{
  "tokenizer": "word",
  "encoder_norm_position": "pre",
  "encoder_head_dim": 64,
  "encoder_fused_qkv": false,
  "encoder_pooling": "mean",
  "text_encoder_activation": "gelu",
  "text_encoder_drop_path": 0.05,
  "text_encoder_positions": "learned",
  "optimizer": "normuon",
  "lr": 0.0017,
  "batch_size": 128,
  "lr_schedule": "wsd_sqrt",
  "adamw_weight_decay_other_params": 0.01
}
Rows from block 2 of the audio encoder of a small contrastive audio-text model, named by matrix and row number. Rows with one number belong to one neuron. Each number is 500 + 40 x the weight over its row's rms, rounded and kept within 0 to 999. All counts start at 0. Numbers have three digits each.
After each neuron's rows are labels from the 100 clips, of 14976, where the neuron reaches its highest value: "loudest" is the band of the loudest frequency at the time of the peak. Only what is clearly more common there than usual is listed. The data: short read English sentences (LibriTTS-R).
# fc1: MLP up (encoder.blocks.2.mlp.fc1.weight, 768x192), inputs 0-95
# fc2: MLP down (encoder.blocks.2.mlp.fc2.weight, 192x768, transposed), outputs 0-95

fc1.110:484470530481551506510490548554440578552522491538480504442504455492464543546466541537554541533507410463477509538528463492478559526519502495527510480437493547551449515465535547518525481526448481439486570541532491519545522483581556441394487531441513579454509457462515487502492461588618502496
fc2.110:478512501462497470499554475482504489426499456485520484429465495535626554469394467496487467456526501527483525520479460475491565479472487437464512488550471541450504530521531462439538430489479567486483509513515557490511545521432488445461539577473464490521524477553556582535508516493589480501
loudest: 250 to 500 Hz

fc1.62:506528537517513442460527509576560466478489528440531494529541439443547489559444454482455587441530463553499484512534491444459539589483514495416443481491487510532428526464408501506507458516512439453513472565472477508454481514499526451533510561530572493465524416477517504429455499441521494556
fc2.62:472478516469486600479525461485455486531480452515451533522486543515511509510474617432558419535501572507455452434504525480459483538535500506628487406506520470471543520445497509476529548467536475445479501451506564497533528522469469510550494445424546528490419567489523446433498457513537475511
loudest: 1000 to 2000 Hz; 2000 to 4000 Hz

fc1.550:513511499487546490509500489497550468510505458491518489440467484465463431492557526534503479441475436488489491536616486516528515545505479485490489483531421430543473595517417504500513516459442547492505429482408514473506544483497453506498478432504496548491487482503524532499473571550553472519
fc2.550:490503455507512557537423488506493431542546569463480480531517499566484488526522490450509523458510467501521531578503521448447525517425504531521487551438509491520505436509502546517539448519550476479490512488540552492411487478479505535561463551466476486394455489476535500548478577468535456500
loudest: 2000 to 4000 Hz

fc1.743:466480521402440577546445511482500536404458518589536563467495503525524450535503501508492562486534437545535518549477534456424552569513557498508487574520514452493474496545501467540506454440506543493538470444504517489506570555510546544446505487523527490483525479534527477580527506542454510483
fc2.743:499519545511589439529573531450525575505513542408444527483483477460510523540485515488502471546429503530468535459499585509543471454481379510500540533567522483513475499525421446508445472569461466545540515552475540474512429438440538490489475534522398474485505579503559427497477554467520512532
loudest: 4000 to 8000 Hz

fc1.495:531466453522476508593460539451533500467490491449533520469525510495516451475534409442493498439506470464470537511463465474495523495547514502491503510553457477519481480552529474343491461547506504420592490495517544588532527534474504461470505530548544502434487540504520441552493533445446504506
fc2.495:500434433516506510501493484513471427508493468506484539517476444498510477560554480514432485518479490488509494518538574502466517444548499495500382539488487462537488563442509499519494528450471485446455564477527504478574477481526446486550473565460438516531446542531569468489522517485549502515
loudest: 4000 to 8000 Hz

fc1.177:513513573572420524541497503447548613458604512477464501519520501491462492520571456518573513611509476477527517557499493466542519524490502537529590508495509479524471462501563504426498540421519510433583486516512433437517489492469572509454488505483505484485461504465499465414459482569519459506
fc2.177:537576445536508531439469565456466458609485475534514443515502566554456582472515547510542539497498507473541545545465499485493427492514450483444466546416553528510467504454462519559498494493478491482550510511539506526462485533554515500520533508456486500533392420469459514551498454554513452501
loudest: 1000 to 2000 Hz; 500 to 1000 Hz

fc1.585:539524522490528562541520561451521490530561539531484476554511545486439461428524425494462448422502494465502507459539465525535519428512458510537516588445489460488509503474488481512525509481531536477512439555534457470529472598477586430500447515528517498463502441444571422477513521509533507436
fc2.585:496529451503425510548417603519447492502522522468537464451477468514487525450542515523518484453495520460623532544447450503489484584519525435468475485498529508420439484554459465529480464449482504421544487525517513461509490488527522521470473530472498576475484433511468501467491480545500526567
loudest: 500 to 1000 Hz

fc1.658:450505453515489426513535469624494601562501457544569525446516485511509460481511553495462535431542452517497573480502494548478468461465495435441519558499516523506465446546562459470465444490543557534507511505534460557539503513528519544574470533499454482570432509489474448486486500474473471464
fc2.658:522476542517460559369517505485497507511509544461444487446421525549432503523458513557499521496485492482510492554467467549550492491498544539556496490468567445473529496543510551499467486515513445492543472414473541484472519469532532427467503567509510503440516552478476501564493477457510604513
loudest: 500 to 1000 Hz

fc1.392:512467486530469480472456460538519463470453512449481536500449481490464546482510476511596505479535541495535476498495467384455454554477592454507413466554531501518513409488484498517479476485484471501457515475500459507493379540510480433544503514474453517511516553462521420463519461504503547531
fc2.392:547507455453456491490511468536501468476444490501474464513494490538566503492479507491501472525440479507493466490563610509499482521540483552464484549477588566447510551526494490538438491569529476560524551533465460466505541461592507518518468473574528495518569426569469565385592539457519479455
loudest: 500 to 1000 Hz

fc1.609:470486446445518506467535510479503463463488483509525575490479505424493494422548490462505412536501493502508490560509383500452478518503524507484482477459572465471474525500560457472462538399464535521521546458510427451525570500438497530602534545544518529555419547523462555456498479490521531581
fc2.609:485475520504541484474482488418469512553560427568539372492510524522544505571506527491425583485441447460504445494537498480473529558451513484533543520512414494507467525512488457464533482463536449484526545478541503491514487537534483466470582510513513464422524468457516532434410409482436510515
loudest: 500 to 1000 Hz

fc1.24:508502514449531495546584566457497499506521443491627510471490498477492527495590551542501457548513451448547494436575491535503456549456540511499568436504484542404453463528445477510535441469513505547478491442464457517485455428515471511528561507460507504518484541571495473497509442537480465421
fc2.24:489439464458514507431496446492490473472538557579481424568534460457468526493478503524465488513448547521385511448495560508533492520498457513487486497455441494543505454565437495491512465494544523577506527517437509432563549486488499535519504500526502520472470481507535516536515550437484495506
loudest: 1000 to 2000 Hz

fc1.105:512477531501495475504490439485512509558483601478453584538485448489546516577480483497522487556467423513484508502487465524511486514450501519442441470511498478468486471452506502481566458511508505518546516530527473525439547495570578493473492492524588488531439477422552497513530524507510545556
fc2.105:440452563591492435505488515504480477406492506536504500520504535488503449489477496483460484482531453444472512505490515515470534430562498477468523510487521596525448534560513460543520552505470478524493491535548616531532532554453469456486522409567486535460493528518517415573481458639484484442
loudest: 500 to 1000 Hz

fc1.602:503481465559459464554467548487515493546564460498526462502439536605516498534570556472487521427493487440554483578455457539496584547554508489467519469462516454522529524512481449517509583506588552487511556503552510473468514478541502458458524508504506543491552471543577430506511500534505435496
fc2.602:517493430458482502472513503476477489482504490510558551473527534462454480499539463529504516538569496542485506469524505542487492551500520513566528468482431583425488545517534518493493539495560539459533494508500460517516426409514502521519504546537496527591497431455521536497457496492496428508
loudest: 1000 to 2000 Hz

fc1.643:515553548533561447499489502470439510575418441567545502564482532461508491512478546509486467509501585541520506499484522488474492496482493513476606490487493524576518480548485423515491429585507416453514503512466526516543495574493468469515416433484466564506535462543499472456553513470501542556
fc2.643:494500549482459450557532470507532538433559533509442534555499493547486585458498479512501452514573429474456588456421546488490551519510463476475430490558517439483510441498471511549519495501541523495513532516526480484470484562463470517523567545546485430490497544493497552475531518457473554437
loudest: 4000 to 8000 Hz

fc1.639:448542567584501499444511425521541427537557504541564521492544452448454512436524502429491449439497504578521526488468423538498546501484502451480460535438517510489507505555496476498536488462493528536482455511459528428524523455487451581475530470499496490471597549471487533469445487487507512515
fc2.639:467498478486468525479470499492426497513473535520471490537487499528480480556532517557471520464488485370482508524546473514503551520535475562500525463541468504497530492409411472564486510451436500431596478545451602479456472521539512445539433522491450456482437588521509526504515486554440559473
loudest: 500 to 1000 Hz

fc1.346:503467559549510499473532524491503509469465516568535512513483516498474508499439461428470538467514510494515464541464562582509491533509476416505510432441466441457551530537483525510566465558533465421598542448562501534512463449503464534499509494481527467466532449440608522457510461484575530416
fc2.346:538499472471452523537458502550440448548523522496502484564562480602497542474542517492516509461449563496512495516489518594493472516473463507542530514499467532422402586517528513480446561508537539532499495533479382423510529443488510461526485491511464450440392478531559496477512530483527483454
loudest: 1000 to 2000 Hz

fc1.729:539459476535527496533531511480524511552483526561533556539554484434523521490476404475475592477507505479484483481496445569519522488446424531477511451537452447475483463480476541435468486492480500496486492444527505487478564446492530501467468584519505489540470537542540488531504514445519487559
fc2.729:476501441496470498522433539491489467538489433490480427590465511590561505471485447525455546420483521522454478541495534483498553506522526471466479496458518526506501579488483469487532560514502469479520502442515542536490487427467471515545438547483568526467471520483532450554500514472394488477
loudest: 4000 to 8000 Hz

fc1.63:540477493513487471542506501568532447566505428509450530521512473497516496559576529565507483495477513561479430479518472453507483425494492530450406448498464462561407519505505515497550582542511478530536523479508528459456450558554554475498502452506503496507496502467526491550476488489512490470
fc2.63:551547506530491475444537482547454543508422509442524465472480520494480497479496499440509500568433475500583554476511462462490494618530528529438453523519553544478566575520528492571460492489526562585466510535509567474504463478490419495459476504555562456501534587501506480504468546544524469533
loudest: 500 to 1000 Hz

fc1.154:504476500513485463456389508540498480549496529525566444498505433544557469482522557466530479491485482512480488468528453544537490526538468489468500551513518499483494505542453463533576562451489498521459473514462471525473480521471525466487483480458517545519477534519528446477517527514581466491
fc2.154:507511472488468478509512530502582500523513575529506548509482574576453481511486531503575456478530434531583469454447522536507439534506549480473509510465446521456428530491468446461432523454490457483530449503450486476447518459550555483507514500466487513455486462481477513539554530514571516471
loudest: 1000 to 2000 Hz

fc1.406:430513419515470512511550514427554509463504534529515508540531520466428447559509445422505530528514433582550503473501500497471456536540470586492503501559504481438511492453539493484557490468476525496458509533537460493523518494508456531527499477470467572555456545538510462496449499548504411578
fc2.406:518587517515490445573516493475484532487576496520481524575497483500508510504478446493485448594536478538508542579529458561424558502524488490475514498493526542434432470533582542467525469510440515473554495529555479490574485513438467471529527485403493464504483482486477528494427529498469470491
loudest: 1000 to 2000 Hz

fc1.704:514550414521553461450480506478509551512512554436515527534461495467529537475477517499498507510543465514498491445413523516436535556523465463601538453495528489505501447520410511481506433501526506496555481488429571509417439508489501490468445479524514459504500450522547432440522547544502523466
fc2.704:533496493486467576438423441483436492489465527495421527484489537593549497453507522513461566540452553520388477457609556570461558606463491447500523499506563510527490579453546469487486512524564479574442551512497481531491460510480436486512598507453507482464460514512484502457460500534446517509
loudest: 4000 to 8000 Hz; 2000 to 4000 Hz

fc1.224:432478448427531507513609481519494530499504527495546467499537592525499448489450512502464514530504520453425548510515526525505470499507485503412512523517525486490464468502535562510392447455518506538543475485477489513494588539453513462420499469575545500448460486489528519476430502522492500488
fc2.224:530501483474526476535445512477553548539529525532569528474530505446466490531500540427576445529455570454505543493540561482441505466451497473454600565512539487543481532520507493449521456488498468555476503411526516501528497457512522524478476468453517506500500493511502496480537570562397445510
loudest: 1000 to 2000 Hz

fc1.302:483442524455467484478521451507458489444565526509458496461495511436538513525546520457449557420501432512540461556467518520483473459515510567549450603480563505471520513511517475470521515439517456505433587513493519529508524456548485525519596547513563459539492491500500447510521403451474461476
fc2.302:524490543564520505488456502572520493473474536512413508520480490511525426456434531550545459537503409450483454511471477590508532494511481446530539454503488528423481481554474475492547529515495510499498513629483476533485392484517567522504453523485487506515487518480448508427493439472508549560
loudest: 500 to 1000 Hz; 250 to 500 Hz

fc1.451:516529541463491499528425430573430526511505477470560543466555484522473487494513500471498544555492424449487498551458554508445479478482495439439488484521526551505512417469544489526469433447511462483517452517512420467467447531476614497460443523594533477517444504564547474509554488516470571498
fc2.451:548525574537516521410449470459511470541412516486516451533457451533526488450404482490493517555519524530511560508504463574483524481512543571494472590498540473497547566445551534515488460484471531494482468503509529554532473507573495487519521488464540528442521505485410533460593479474507537530
loudest: 250 to 500 Hz

fc1.472:491513434525467498536519465470496531471474469459533535551488485501448475555498488435446523505550506523511499553440493568433500572486551410488504517446469529538420506497486476456551513523422469542544551496549493515559519440400529515537491507526412482501518467469492421521433488511583494567
fc2.472:489519521474388494522504566483502511615523539523455517553543445511534519559484537494451502537481531517538518465504477582534456482577523482546505537449525508505416497526520497483511519503494513447547508490471456449433470444516582439486475505482529499480466563493588529473540499592499421436
loudest: 1000 to 2000 Hz

fc1.271:520530415541487497493507527494481479582506522582504495482497576474617538493459497448554507495518501501526505523475487517515459514533518493467572510446471542481483511557500469407556514489502523499467486534554534473532529519555553410545506473505449490464526535458518469461512459532435466502
fc2.271:470545476491439523549415504521566527494537547465527476558467504472523477463498493527466475577545464576489549536503424539419425543522540507534467509442551535433464508460539439479492475466455499463507496510547471575526553551435531508497534475531475527498512429472504513455505557530464485489
loudest: 1000 to 2000 Hz

fc1.557:504463522543458464519540477544510451506505501549431496466553470503404540513438555418565442545517515426471532529526436480450508437499562531461525567398447549571529476382492504476527503514574518514492461480486492459484542448494537534506497465509499453466466548526510452562531540445425458452
fc2.557:489490505496433611503503490500492596505438456463489463531527499510498485562544565559474554484459413539484487495477476521499482504459402480514486481502538508441472424525517511504462479474519490435641530504543576449442540474520543491490456481518550507542539562450521577471495472377462527571
loudest: 500 to 1000 Hz

fc1.308:457484515466520540453459557571491547550522497581484473479474407520461528538546534528504571362450531588522440483527469523465464508522473470463499488511531463453487419492477441494509499502551504438518509463533474523531463577477491544500549477523476483544560530489516518516501558488567524563
fc2.308:493461478521527552520545411452469439501514513493564545496540524430524491487453440459553448480530460411555447562499494514533512472518518542564453429429476470501480549520539527507530557556448420508523495478534495589506550427523484494510510584498497500471519513514543574490509578510432494501
loudest: 2000 to 4000 Hz; 4000 to 8000 Hz

fc1.212:477489507424550493545500429469454559525492471510551466481468537477382535478530560462456521540499451538535488508512443416471492631478474533531581464469500542542464522480488505510448482508478523433495435428490487475547467465580444525469511512533453528465537506500517502532515479525513472577
fc2.212:476517559490536438402537494522485508524587522517529578506513528565516553507482511519527471512591475486446534456467464492542479518473491541473503477519532549523497532425528546518501438466490479501467546481534435515435451479519504434516556523539527486466586477533512537420514441450436425486
loudest: 1000 to 2000 Hz

fc1.616:506454469412484538557583473451550461476465435465553489480445480558456451432501486562566523484501515483549531503547495505539431455561427523507546467504502531505434542543456530440473392583519488459464520557477464473495550432541527498500534451547551515524534544492571465501474469466426444551
fc2.616:450419535563514462502474528526534489411475517534474528485479558487556576584470482482499496580440522493465492462525532407497547486502529570551473486440572495499487404488596561570551576462517456531447530473494515441527455479530501466452504499462451525481545504476517484466501565554423445480
loudest: 250 to 500 Hz

fc1.595:494483450572495539584489474477521516515493533451478535570495488501473528516538461448494566454449497498419524475504455564475501509556538551476492474505469522523503530462509537443514504598498510551536508519531518463540575513536549563515504516500490474427532515411599527494548480520471584465
fc2.595:499515505481529527508447493519489524467514452526475446426540537510459514535484441499521531508539460487600479534492530466524497502495501593510523519384535496488439578529493519494493445485420581465508541452540465563495509364479517453534488507521515423482461470534443455542501508438520444504
loudest: 1000 to 2000 Hz

fc1.356:514539534502516498523481483518472455485493494544509504457514505518426471553512534524498435456471506494563479433509438489553529483483472499525508447467493479600527538481584517420485549447491409592505454516516481505518546468494565455524470560483502470482555518521515479486526504516400564509
fc2.356:504413490477533470477451528573508477478506482502451438526447492511463488476536509506480507478523428475518502553501558483479549497548490502474448440521551455483567500477465508541506492497479504535493554566558578509536589517522514462492473502510516466509604519473482502427498510465471551563
loudest: 500 to 1000 Hz

fc1.751:379542463558578453551503417523521505510516544497514490468524528518436414496483544458462489494578443531470507534491548537549438467494527473406478501460518488503492501486442464525535515531557492509470489468466539515531520493567491537530451486473484526522471587410485434537502458486532498503
fc2.751:471513513488460522466513513479525522508507501552487438555513498510552518515447450506528450449459459424492407501457482575509496485469456485521456487522499531429538557505481492505480433480541502529534503509453508464517478466535584455457507490525455581495467493515503528532474447409525546543
loudest: 500 to 1000 Hz

fc1.267:535521477484532499483460491578433499497486482531527485515523482476493523504449510593566524435567468482519543572541471450436504515514507529512575484526415533443478526482507508457518500513445443521554455509504382486489533510484546501496522470471555575503495543522481459462498506483532547530
fc2.267:457477500518484527474526444503528500502502436487464480499564539493459466506518541516489527571539585491524518500397500517489515574575473458399438548497475519534538564493419517472465493517539446492516501469567499534585468516486471567460536544439461497492491532530470520475553532474499503467
loudest: 4000 to 8000 Hz

fc1.231:529553451476448481488497559561465446532527511444490496546466548494502429577553510492537479463496624524461517496533483552492512480502459477448521542467488505524486518513535509501530484457546484478452528505490553454544450502523508458513510524513427522476469411515503450519522520505471461442
fc2.231:472503532539503498577501530500492493492426549499503479503504558543526505414478467518490525534535436539477493585537497462563484521511538528548483460538458451474474473564547473554545535514592475450484460469525476523462531524488476548516503443560478484556527543495470462590419482473468517536
loudest: 2000 to 4000 Hz

fc1.130:408566508504528459442476473509507463482546544458552494523481430485433478429560482485504490509489507452484528500525548445415495562534512530530492485508526491533461526502511500534470573470435424463533473438463546430429535535393421531458472492471528489547538534466485503488500463426510462489
fc2.130:562492489468489484477523467539489501516480545472522501500566482546504407542557518539420415472466472533544418482555535441519539548472465488542562490461497499488501491398518539510494398473508581501534485513518511468440541511472569496571506542501473490445413517474475486493558461477556513402
loudest: 2000 to 4000 Hz

fc1.150:565601511408532520553449551562462524541509549492487477568426548495490494475526609542514493521528456498559465499539527522528496449481476488521467510459481460532465471560537478523526520535537477457472546483529449495500437534474534504534456559490464475489510541529481505471557562498494509507
fc2.150:505508538521482507470407510513499459478514435504484425467556454548471409494539433509480528486519496504484605482434471558489445495538493523499521510491485481498572531513478474450468434464479483599573485542495513442478493501526509511464487526485492485579566490496509478498569445495527491487
loudest: 500 to 1000 Hz; 250 to 500 Hz

fc1.756:602532472450485477539447538540493578487503451495527442510550542427495466483499619533496459446426526431553532511478479550502437507560515520499500518459481480507501508468479497390486440506495559540511554475545473414543488534445524538492524488592476494509494523526587477548530483478523461536
fc2.756:465478487494479473474463553535556476560512547505543570530481458557546534555538507487451520565450470503419552425505476458528501470440601494505496484473429491483492603528573438480519512517496460429524501404468557479481560505436589533521480518467499515487490539489447551532514490486461538446
loudest: 1000 to 2000 Hz

fc1.503:498455513511464494604505542605553470368497548499515485479484517483510490439475494488580517519483472533508506560510499542517541414500462529477555502409602478495471437469518526513458475492463495464519490487493498453483556528512520551459442512578517516466455464510611484564478526555554556519
fc2.503:493539501484543490429514500471520529521482531549492545575488460506463461576488530455498534519523470519513426536437461570474471451493503540566492470511487515455463531579468503487489594520475409565436455471442554493506467490480507513524530515461502480522539521495487492397536491470406478602
loudest: 1000 to 2000 Hz

fc1.361:458506484479560457563520567407527512443553565477566509483444447469510542557493554495471509537505513538502514483543584464431538489499473530450476499552470470447472469423518456438502462551522387470519494457474426516558495481455552524488579489453533494523423445500523485488545495502515480551
fc2.361:473451522549536441473504478542506538483550481446493487487539488462498455496476441475505509561517499512488494515534501529468536506514496484448610485515477514520469602590542510522488508515515491589457566490506498483518430600510503479492460449472459559449519528548546479502518518458506541514
loudest: 1000 to 2000 Hz

fc1.432:499485558556446603530444437520562511488524548479440470469503501512551486467575492533451610443467470495429517517510498479464502528533551525512565439479508516512475434577547456531535496467479570494433536495559500505506492506519501462459457491488535465467468520439504454550519477556466498554
fc2.432:578523489499525504476447570450458439549513502516513495494520581481465486494465455506554496483503503467506438512514575461407510466516422572534444484469548515543467580444531468479458492515519534553504473485492531445522506396553503579547480544482475455529498468530434501511464526389523579500
loudest: 250 to 500 Hz