config.yaml
time_shift_ms: 100
spec_augment: false
encoder_activation: "squared_relu"
text_encoder_norm_position: "pre"
text_encoder_mlp_ratio: 4
batch_size: 128
decay_fraction: 0.4
Rows from block 7 of the audio encoder of a small contrastive audio-text model, named by matrix and row number. Rows with one number belong to one neuron. Each number is 128 + 32 x the weight over its row's rms, rounded and kept within 0 to 255. All counts start at 0. Numbers have three digits each.
After each neuron's rows are labels from the 100 clips, of 14976, where the neuron reaches its highest value: "top examples" is what is common among them; "loudest" is the band of the loudest frequency at the time of the peak. Only what is clearly more common there than usual is listed. The data: short read English sentences (LibriTTS-R).
# fc1: MLP up (encoder.blocks.7.mlp.fc1.weight, 768x192), inputs 96-143
# fc2: MLP down (encoder.blocks.7.mlp.fc2.weight, 192x768, transposed), outputs 96-143

fc1.411:205106139125122139100159119064158110113114188135092121135132097167154103095092153157133126169115110167104093105143147162155079182125191168115149
fc2.411:082136113162141164130061109139085111147175122176132159117105109127119129050108189067127116083149078072142127157111121143155186143167178087120135
top examples: the word "replied"
loudest: 500 to 1000 Hz

fc1.649:178124138164111132073157096161120118157154032113138179080159117098176108130175187139162190078174130145149146139129119129193153131123156135141185
fc2.649:108163132102149135187125177148135126117125129160117125122165121159159181131104192133088122142130186171150173083121084117116108135136124132105096
top examples: the word "of"
loudest: 250 to 500 Hz

fc1.757:141122089077112145138148174109128149071124154093205072134086190182097151141143149084207138067129115071121113148113098172081127114104120139096110
fc2.757:147168124091136075162113115185141108118109115073083087139127086169172168114110081096172134159154101146139097146146179132113123179111126103102098
top examples: the word "be"
loudest: 250 to 500 Hz

fc1.626:083119164102104156123140133064131089087098137099141193129148143088155102098070140185073159165108089058106106182113139117162095138132114061138142
fc2.626:137165183138132077131139124127114090139135101184125089149124115128139164131087123151180146072097196144117149133104143192063160067190134088056106
top examples: the word "you"; the word "tell"
loudest: 250 to 500 Hz

fc1.310:147103167121112088138144068122113150131167149149139151059195140125138097155102110126138131126143125117159070121140150138107138149144055140161082
fc2.310:158120118172084134146157106076091090125105143132161140170133141125065133160169169128107124107111096150148109157174174110137115108152199094096130
top examples: the word "was"; the word "it"
loudest: 250 to 500 Hz

fc1.50:150110131127128134098132149104125130024148153069129122123111115122090103168121134169144128151161120143203135125093093129109116132176130136154112
fc2.50:151142102106144116161129183122133132134102132148154152121082163093111158132122125120110134095183059117104124175118097139151125051088201099113104
top examples: the word "i"
loudest: 4000 to 8000 Hz

fc1.534:057128158126101083097096092118118191156107116161138176113152172098169065093183119107142183123182174152114125093146131118155094049130130132062113
fc2.534:062153138109151173163127141099144110175089095158115160172134104081133070139135077125198135091147147111151170149072187107129083135098145215167169
top examples: the word "i"
loudest: 500 to 1000 Hz

fc1.308:141154122080127080068091116144106155149114127120114153146167115123104069082131128104107110072145144149092104103108096182166149095108133155072030
fc2.308:126098120119117139125104142101122136127145106111113121143115130140100131101122110105123096129205109113175105138087149108097087197138135151150114
top examples: the word "i"
loudest: 500 to 1000 Hz

fc1.105:168096110161146195092135123154101082139122151148118076104139192080163093172118144153153169146172126155163154112138131122114158056144109108099059
fc2.105:128179111178158203170156165086110143120090135131071150130117078150084067120143132099121094134139125081099159187077114119088153149116146143167137
top examples: the word "to"
loudest: 250 to 500 Hz

fc1.549:112109071189155102129165118110143076116149108077091176129102175142147115093094116106111146108150133119128147142134121190168104157186136127137144
fc2.549:031178135117157146145098117127080151146097132122116092104168165104121108136120101084127105193191132187138136162079150112128155097163136094094155
top examples: voice: male
loudest: 500 to 1000 Hz

fc1.304:154152157167158118112152112060144118092068107106142127150113163128164129147185149097138108150203160159127135122119134156077099156138123160111138
fc2.304:110122175089145122135130126137103083090097091102137135187175114113110140137151101168203159162114117138077122125149152065115068087107135167067136
top examples: the word "i"
loudest: 250 to 500 Hz

fc1.0:132144122059095133165092155091130130110075119148059227107127178153123120100096096120120207071136184114187142091149134124125122107099101144102150
fc2.0:097155102119100133196136125126118120113051162143082148151211135079137077165144096164103120110126175118123150133155165130076136125103156100090151
top examples: the word "i"
loudest: 1000 to 2000 Hz

fc1.28:185167112156145129140176097101123088123114115134091109078110066118161154122161108108219150117112124126130148104113180095141129155162109123167164
fc2.28:124113132128166071163128176137073139059159079109141118093087142116093165111166192131163162107160093049179091119072196144099101121177079100114102
top examples: the word "so"
loudest: 250 to 500 Hz

fc1.415:122128144108141084114112176147015152096122159125052122156104125141156090149118141148147150125146189123100134111138126148103073110085138155126148
fc2.415:138048119126153142144126135093130135157126070086098144179180129106100049138116076158143130071119177108105100124171099123148151180129107122102122
top examples: the word "you"; the word "are"
loudest: 250 to 500 Hz

fc1.593:109127156079099138090106129134145123155131137135171136184113174146114156154086130069122137133171160168119146068107073077143109117105128026158120
fc2.593:115111151111090131143116107220106119164138162110139146116185172147125046123158162139117139091131141136129123098127121118196076128110096127154118
top examples: the word "see"
loudest: 4000 to 8000 Hz

fc1.584:103091176163134090195109139065103087162085151128155151136108153156128143112104153183136175119182095117114174206094121158076115133159064123148046
fc2.584:120167152111114122159061134102113103099159179130138161131167060150107128139115084072112150112177103151119111089190127155140145161138049163070163
top examples: the word "you"
loudest: 250 to 500 Hz

fc1.149:120161088115116143131100130113075151146176149137122140203088103037152108179114114097118075139168115125125176152127147114134155116123152133101092
fc2.149:177149138129146138122145110220156098132108142118095106136134092160156087123059181102129175082150160132154141150143109081160058184098179111130102
top examples: the word "see"
loudest: 4000 to 8000 Hz

fc1.471:105092124157085131179165163133097139119114130122071156132157118110172121163182142091108108173138060082093116066152086158072143094079091156127092
fc2.471:170122162108080157119077141147054112145121148188158062150170143112131091154167107144112078080110073097124108136151117170124199076124154173089158
top examples: the word "to"; the word "too"
loudest: 250 to 500 Hz

fc1.16:122120162108117136071164161134091056184138160090158157100126112125145152084156103154126101117133148113104143186144143132134107151122085117155100
fc2.16:177135188082098174149140141141093117141155078160153201116143157094061161109166182146103127159120111124113131109135099147123127122180107110152207
top examples: the word "to"
loudest: 4000 to 8000 Hz

fc1.657:139056129189104142168037139194155123149163133172118178113125187155116074102128156067138105186162138122125121133151147155082115095142110074167147
fc2.657:149158143138152133130158124129123098128104157165120125138142171161098109142096113129092158101088083080127207108094126104140159099146102079178132
top examples: the word "she"; the word "see"
loudest: 250 to 500 Hz

fc1.255:177136034126134122167129076109124108135115135147142161138212165169113071170075107157112097124117120110069131162136130168115113112089115121109108
fc2.255:107078138115104102128157179129159155140096150137166125062147099108140123122104130145143184047208188142142110141088131145142137026146108133130095
top examples: the word "i"
loudest: 500 to 1000 Hz

fc1.54:141184166118129157164118107169113138139120094098109143182114103164155100129101110128160075111088141182198098137147068165126093118156112179133109
fc2.54:125142079183113112118176098092067148145136124121139147113086085141127157123147109031099165136135133120115112143096151112111153131115124111163132
top examples: the word "be"; the word "to"
loudest: 250 to 500 Hz

fc1.559:107163133104152082121156113136079117103103172186224172142126063145096134031103114119141164121145113133163127139158148106070123149153165142097158
fc2.559:144173118128128118087105139077105130095151108099152123189118126157127161141108131131138171157085137101082087122131159127165073128197113110182151
top examples: voice: male; the word "the"
loudest: 250 to 500 Hz

fc1.517:116133141186156113172107163145140102193138114135061188116122143122068137127095086132195155134148088095134136031138108158112118165141150105152178
fc2.517:147123102127114052086133148119155113091138131181117140186130138137143105150144127132085168085177079177148169125099110186132174117112147078122141
top examples: the word "she"
loudest: 250 to 500 Hz

fc1.63:176103125090113177116115113090061086089147111108099097127115131088159171127161161137090179103146156076146138154097104123119143107152163136154117
fc2.63:122123098096151163142168174132075117164122146122127095121138143128142119163115157087095132078150131092133151147159131148126137147110076118164159
top examples: the word "to"
loudest: 250 to 500 Hz

fc1.176:124123102085116123097104138136167111155110072177097165128143076092070104041101094121133125159128117114129058116186088123142120170132130166136154
fc2.176:149113114138105157126112149110164124110161107141164103112168148119155171156128178118104151114151118078172169134112141177130136098155053101097121
top examples: the word "was"
loudest: 2000 to 4000 Hz

fc1.680:086123100162145156054117146113097121132115120110152096079119126156115113181056097098121120138132148109104157133101088141107124065157104101153139
fc2.680:133162157119133141149158146124114076129140132125149120123089137119140144140120147144169105081095108080143152106070126111105152079137084089161091
top examples: the word "see"
loudest: 4000 to 8000 Hz

fc1.279:149111167134139103070088117085118133148146127161111139112139129154125125148104140153129159201121095150119137130133190084101155141077147147083148
fc2.279:171146109076151132137167132084149122061129105143143078167142061149123121142168135071092137132153085127175073151103103138114074097100188131155080
top examples: the word "to"
loudest: 250 to 500 Hz

fc1.189:107146110198133171103140103093096103162122136148143157066155156156099144156140074147147101171137127105146127101139084120132112071130147100135147
fc2.189:105129110142161085112104135146172104170075145148172137188152170113115123163192084146099088136119107186082123088138157095119120159117165167097090
top examples: the word "of"
loudest: 2000 to 4000 Hz

fc1.631:132074115187165146103132125173152095141168136149109124182115149174098214112081158062121108113123093174135073144091138118080106088098114146177104
fc2.631:117139117080139121109120159110139116178132201138155152143177166124106153076167165148108134155150143112120095097059133164117152136153184149118026
top examples: voice: male; the word "of"
loudest: 4000 to 8000 Hz

fc1.472:127132117130070136142139094120171096175082102123143137131102126163074170130136194133139166108201142160111141136165079120111135120060129120133130
fc2.472:208150106044126129130125121133100149144131105127147151142136117181201160149201095128151071113056131120156087180085140114104136131147165088115128
top examples: the word "was"
loudest: 250 to 500 Hz

fc1.188:104105074160151154114094110144121128100133148103151125149160110104139110164153146100143129155183155076110164117104109142122140111129141123162082
fc2.188:130127157137112156163073163135149104150094101176121120128121138117246173144086138119128140154129164143133144102055149115137118148111109097131091
top examples: the word "see"
loudest: 4000 to 8000 Hz

fc1.268:135164078078145145126175170138083119131120167107113175118120134148107115036142127159187128070098192155106139179141109142150110128061138134226151
fc2.268:122182126086124077144125102110127066111160105168122115138114102157087087143140101160180113131097116064106142141161150064096152205072142067057119
top examples: the word "so"
loudest: 4000 to 8000 Hz

fc1.69:068145112080110185109147169155161124129072124096104144221064192154164133143094078122157120133180145069103194134130215117106136120124181189125140
fc2.69:124132165095109091092132113132152155097094095088114132185142112137206123158178065142137083088134113132108217199118155110112092129116122132125123
top examples: the word "i"
loudest: 500 to 1000 Hz

fc1.165:118113155090151231105100143135142117150105162136104121147146140100144132104100128190161128089091077104133135144129176104119213122118138092153136
fc2.165:097144148098124120134140147067084041177059176123190135167131106140201144116176132149090061116154109163147060153098180114119112131081112118154161
top examples: the word "you"
loudest: 250 to 500 Hz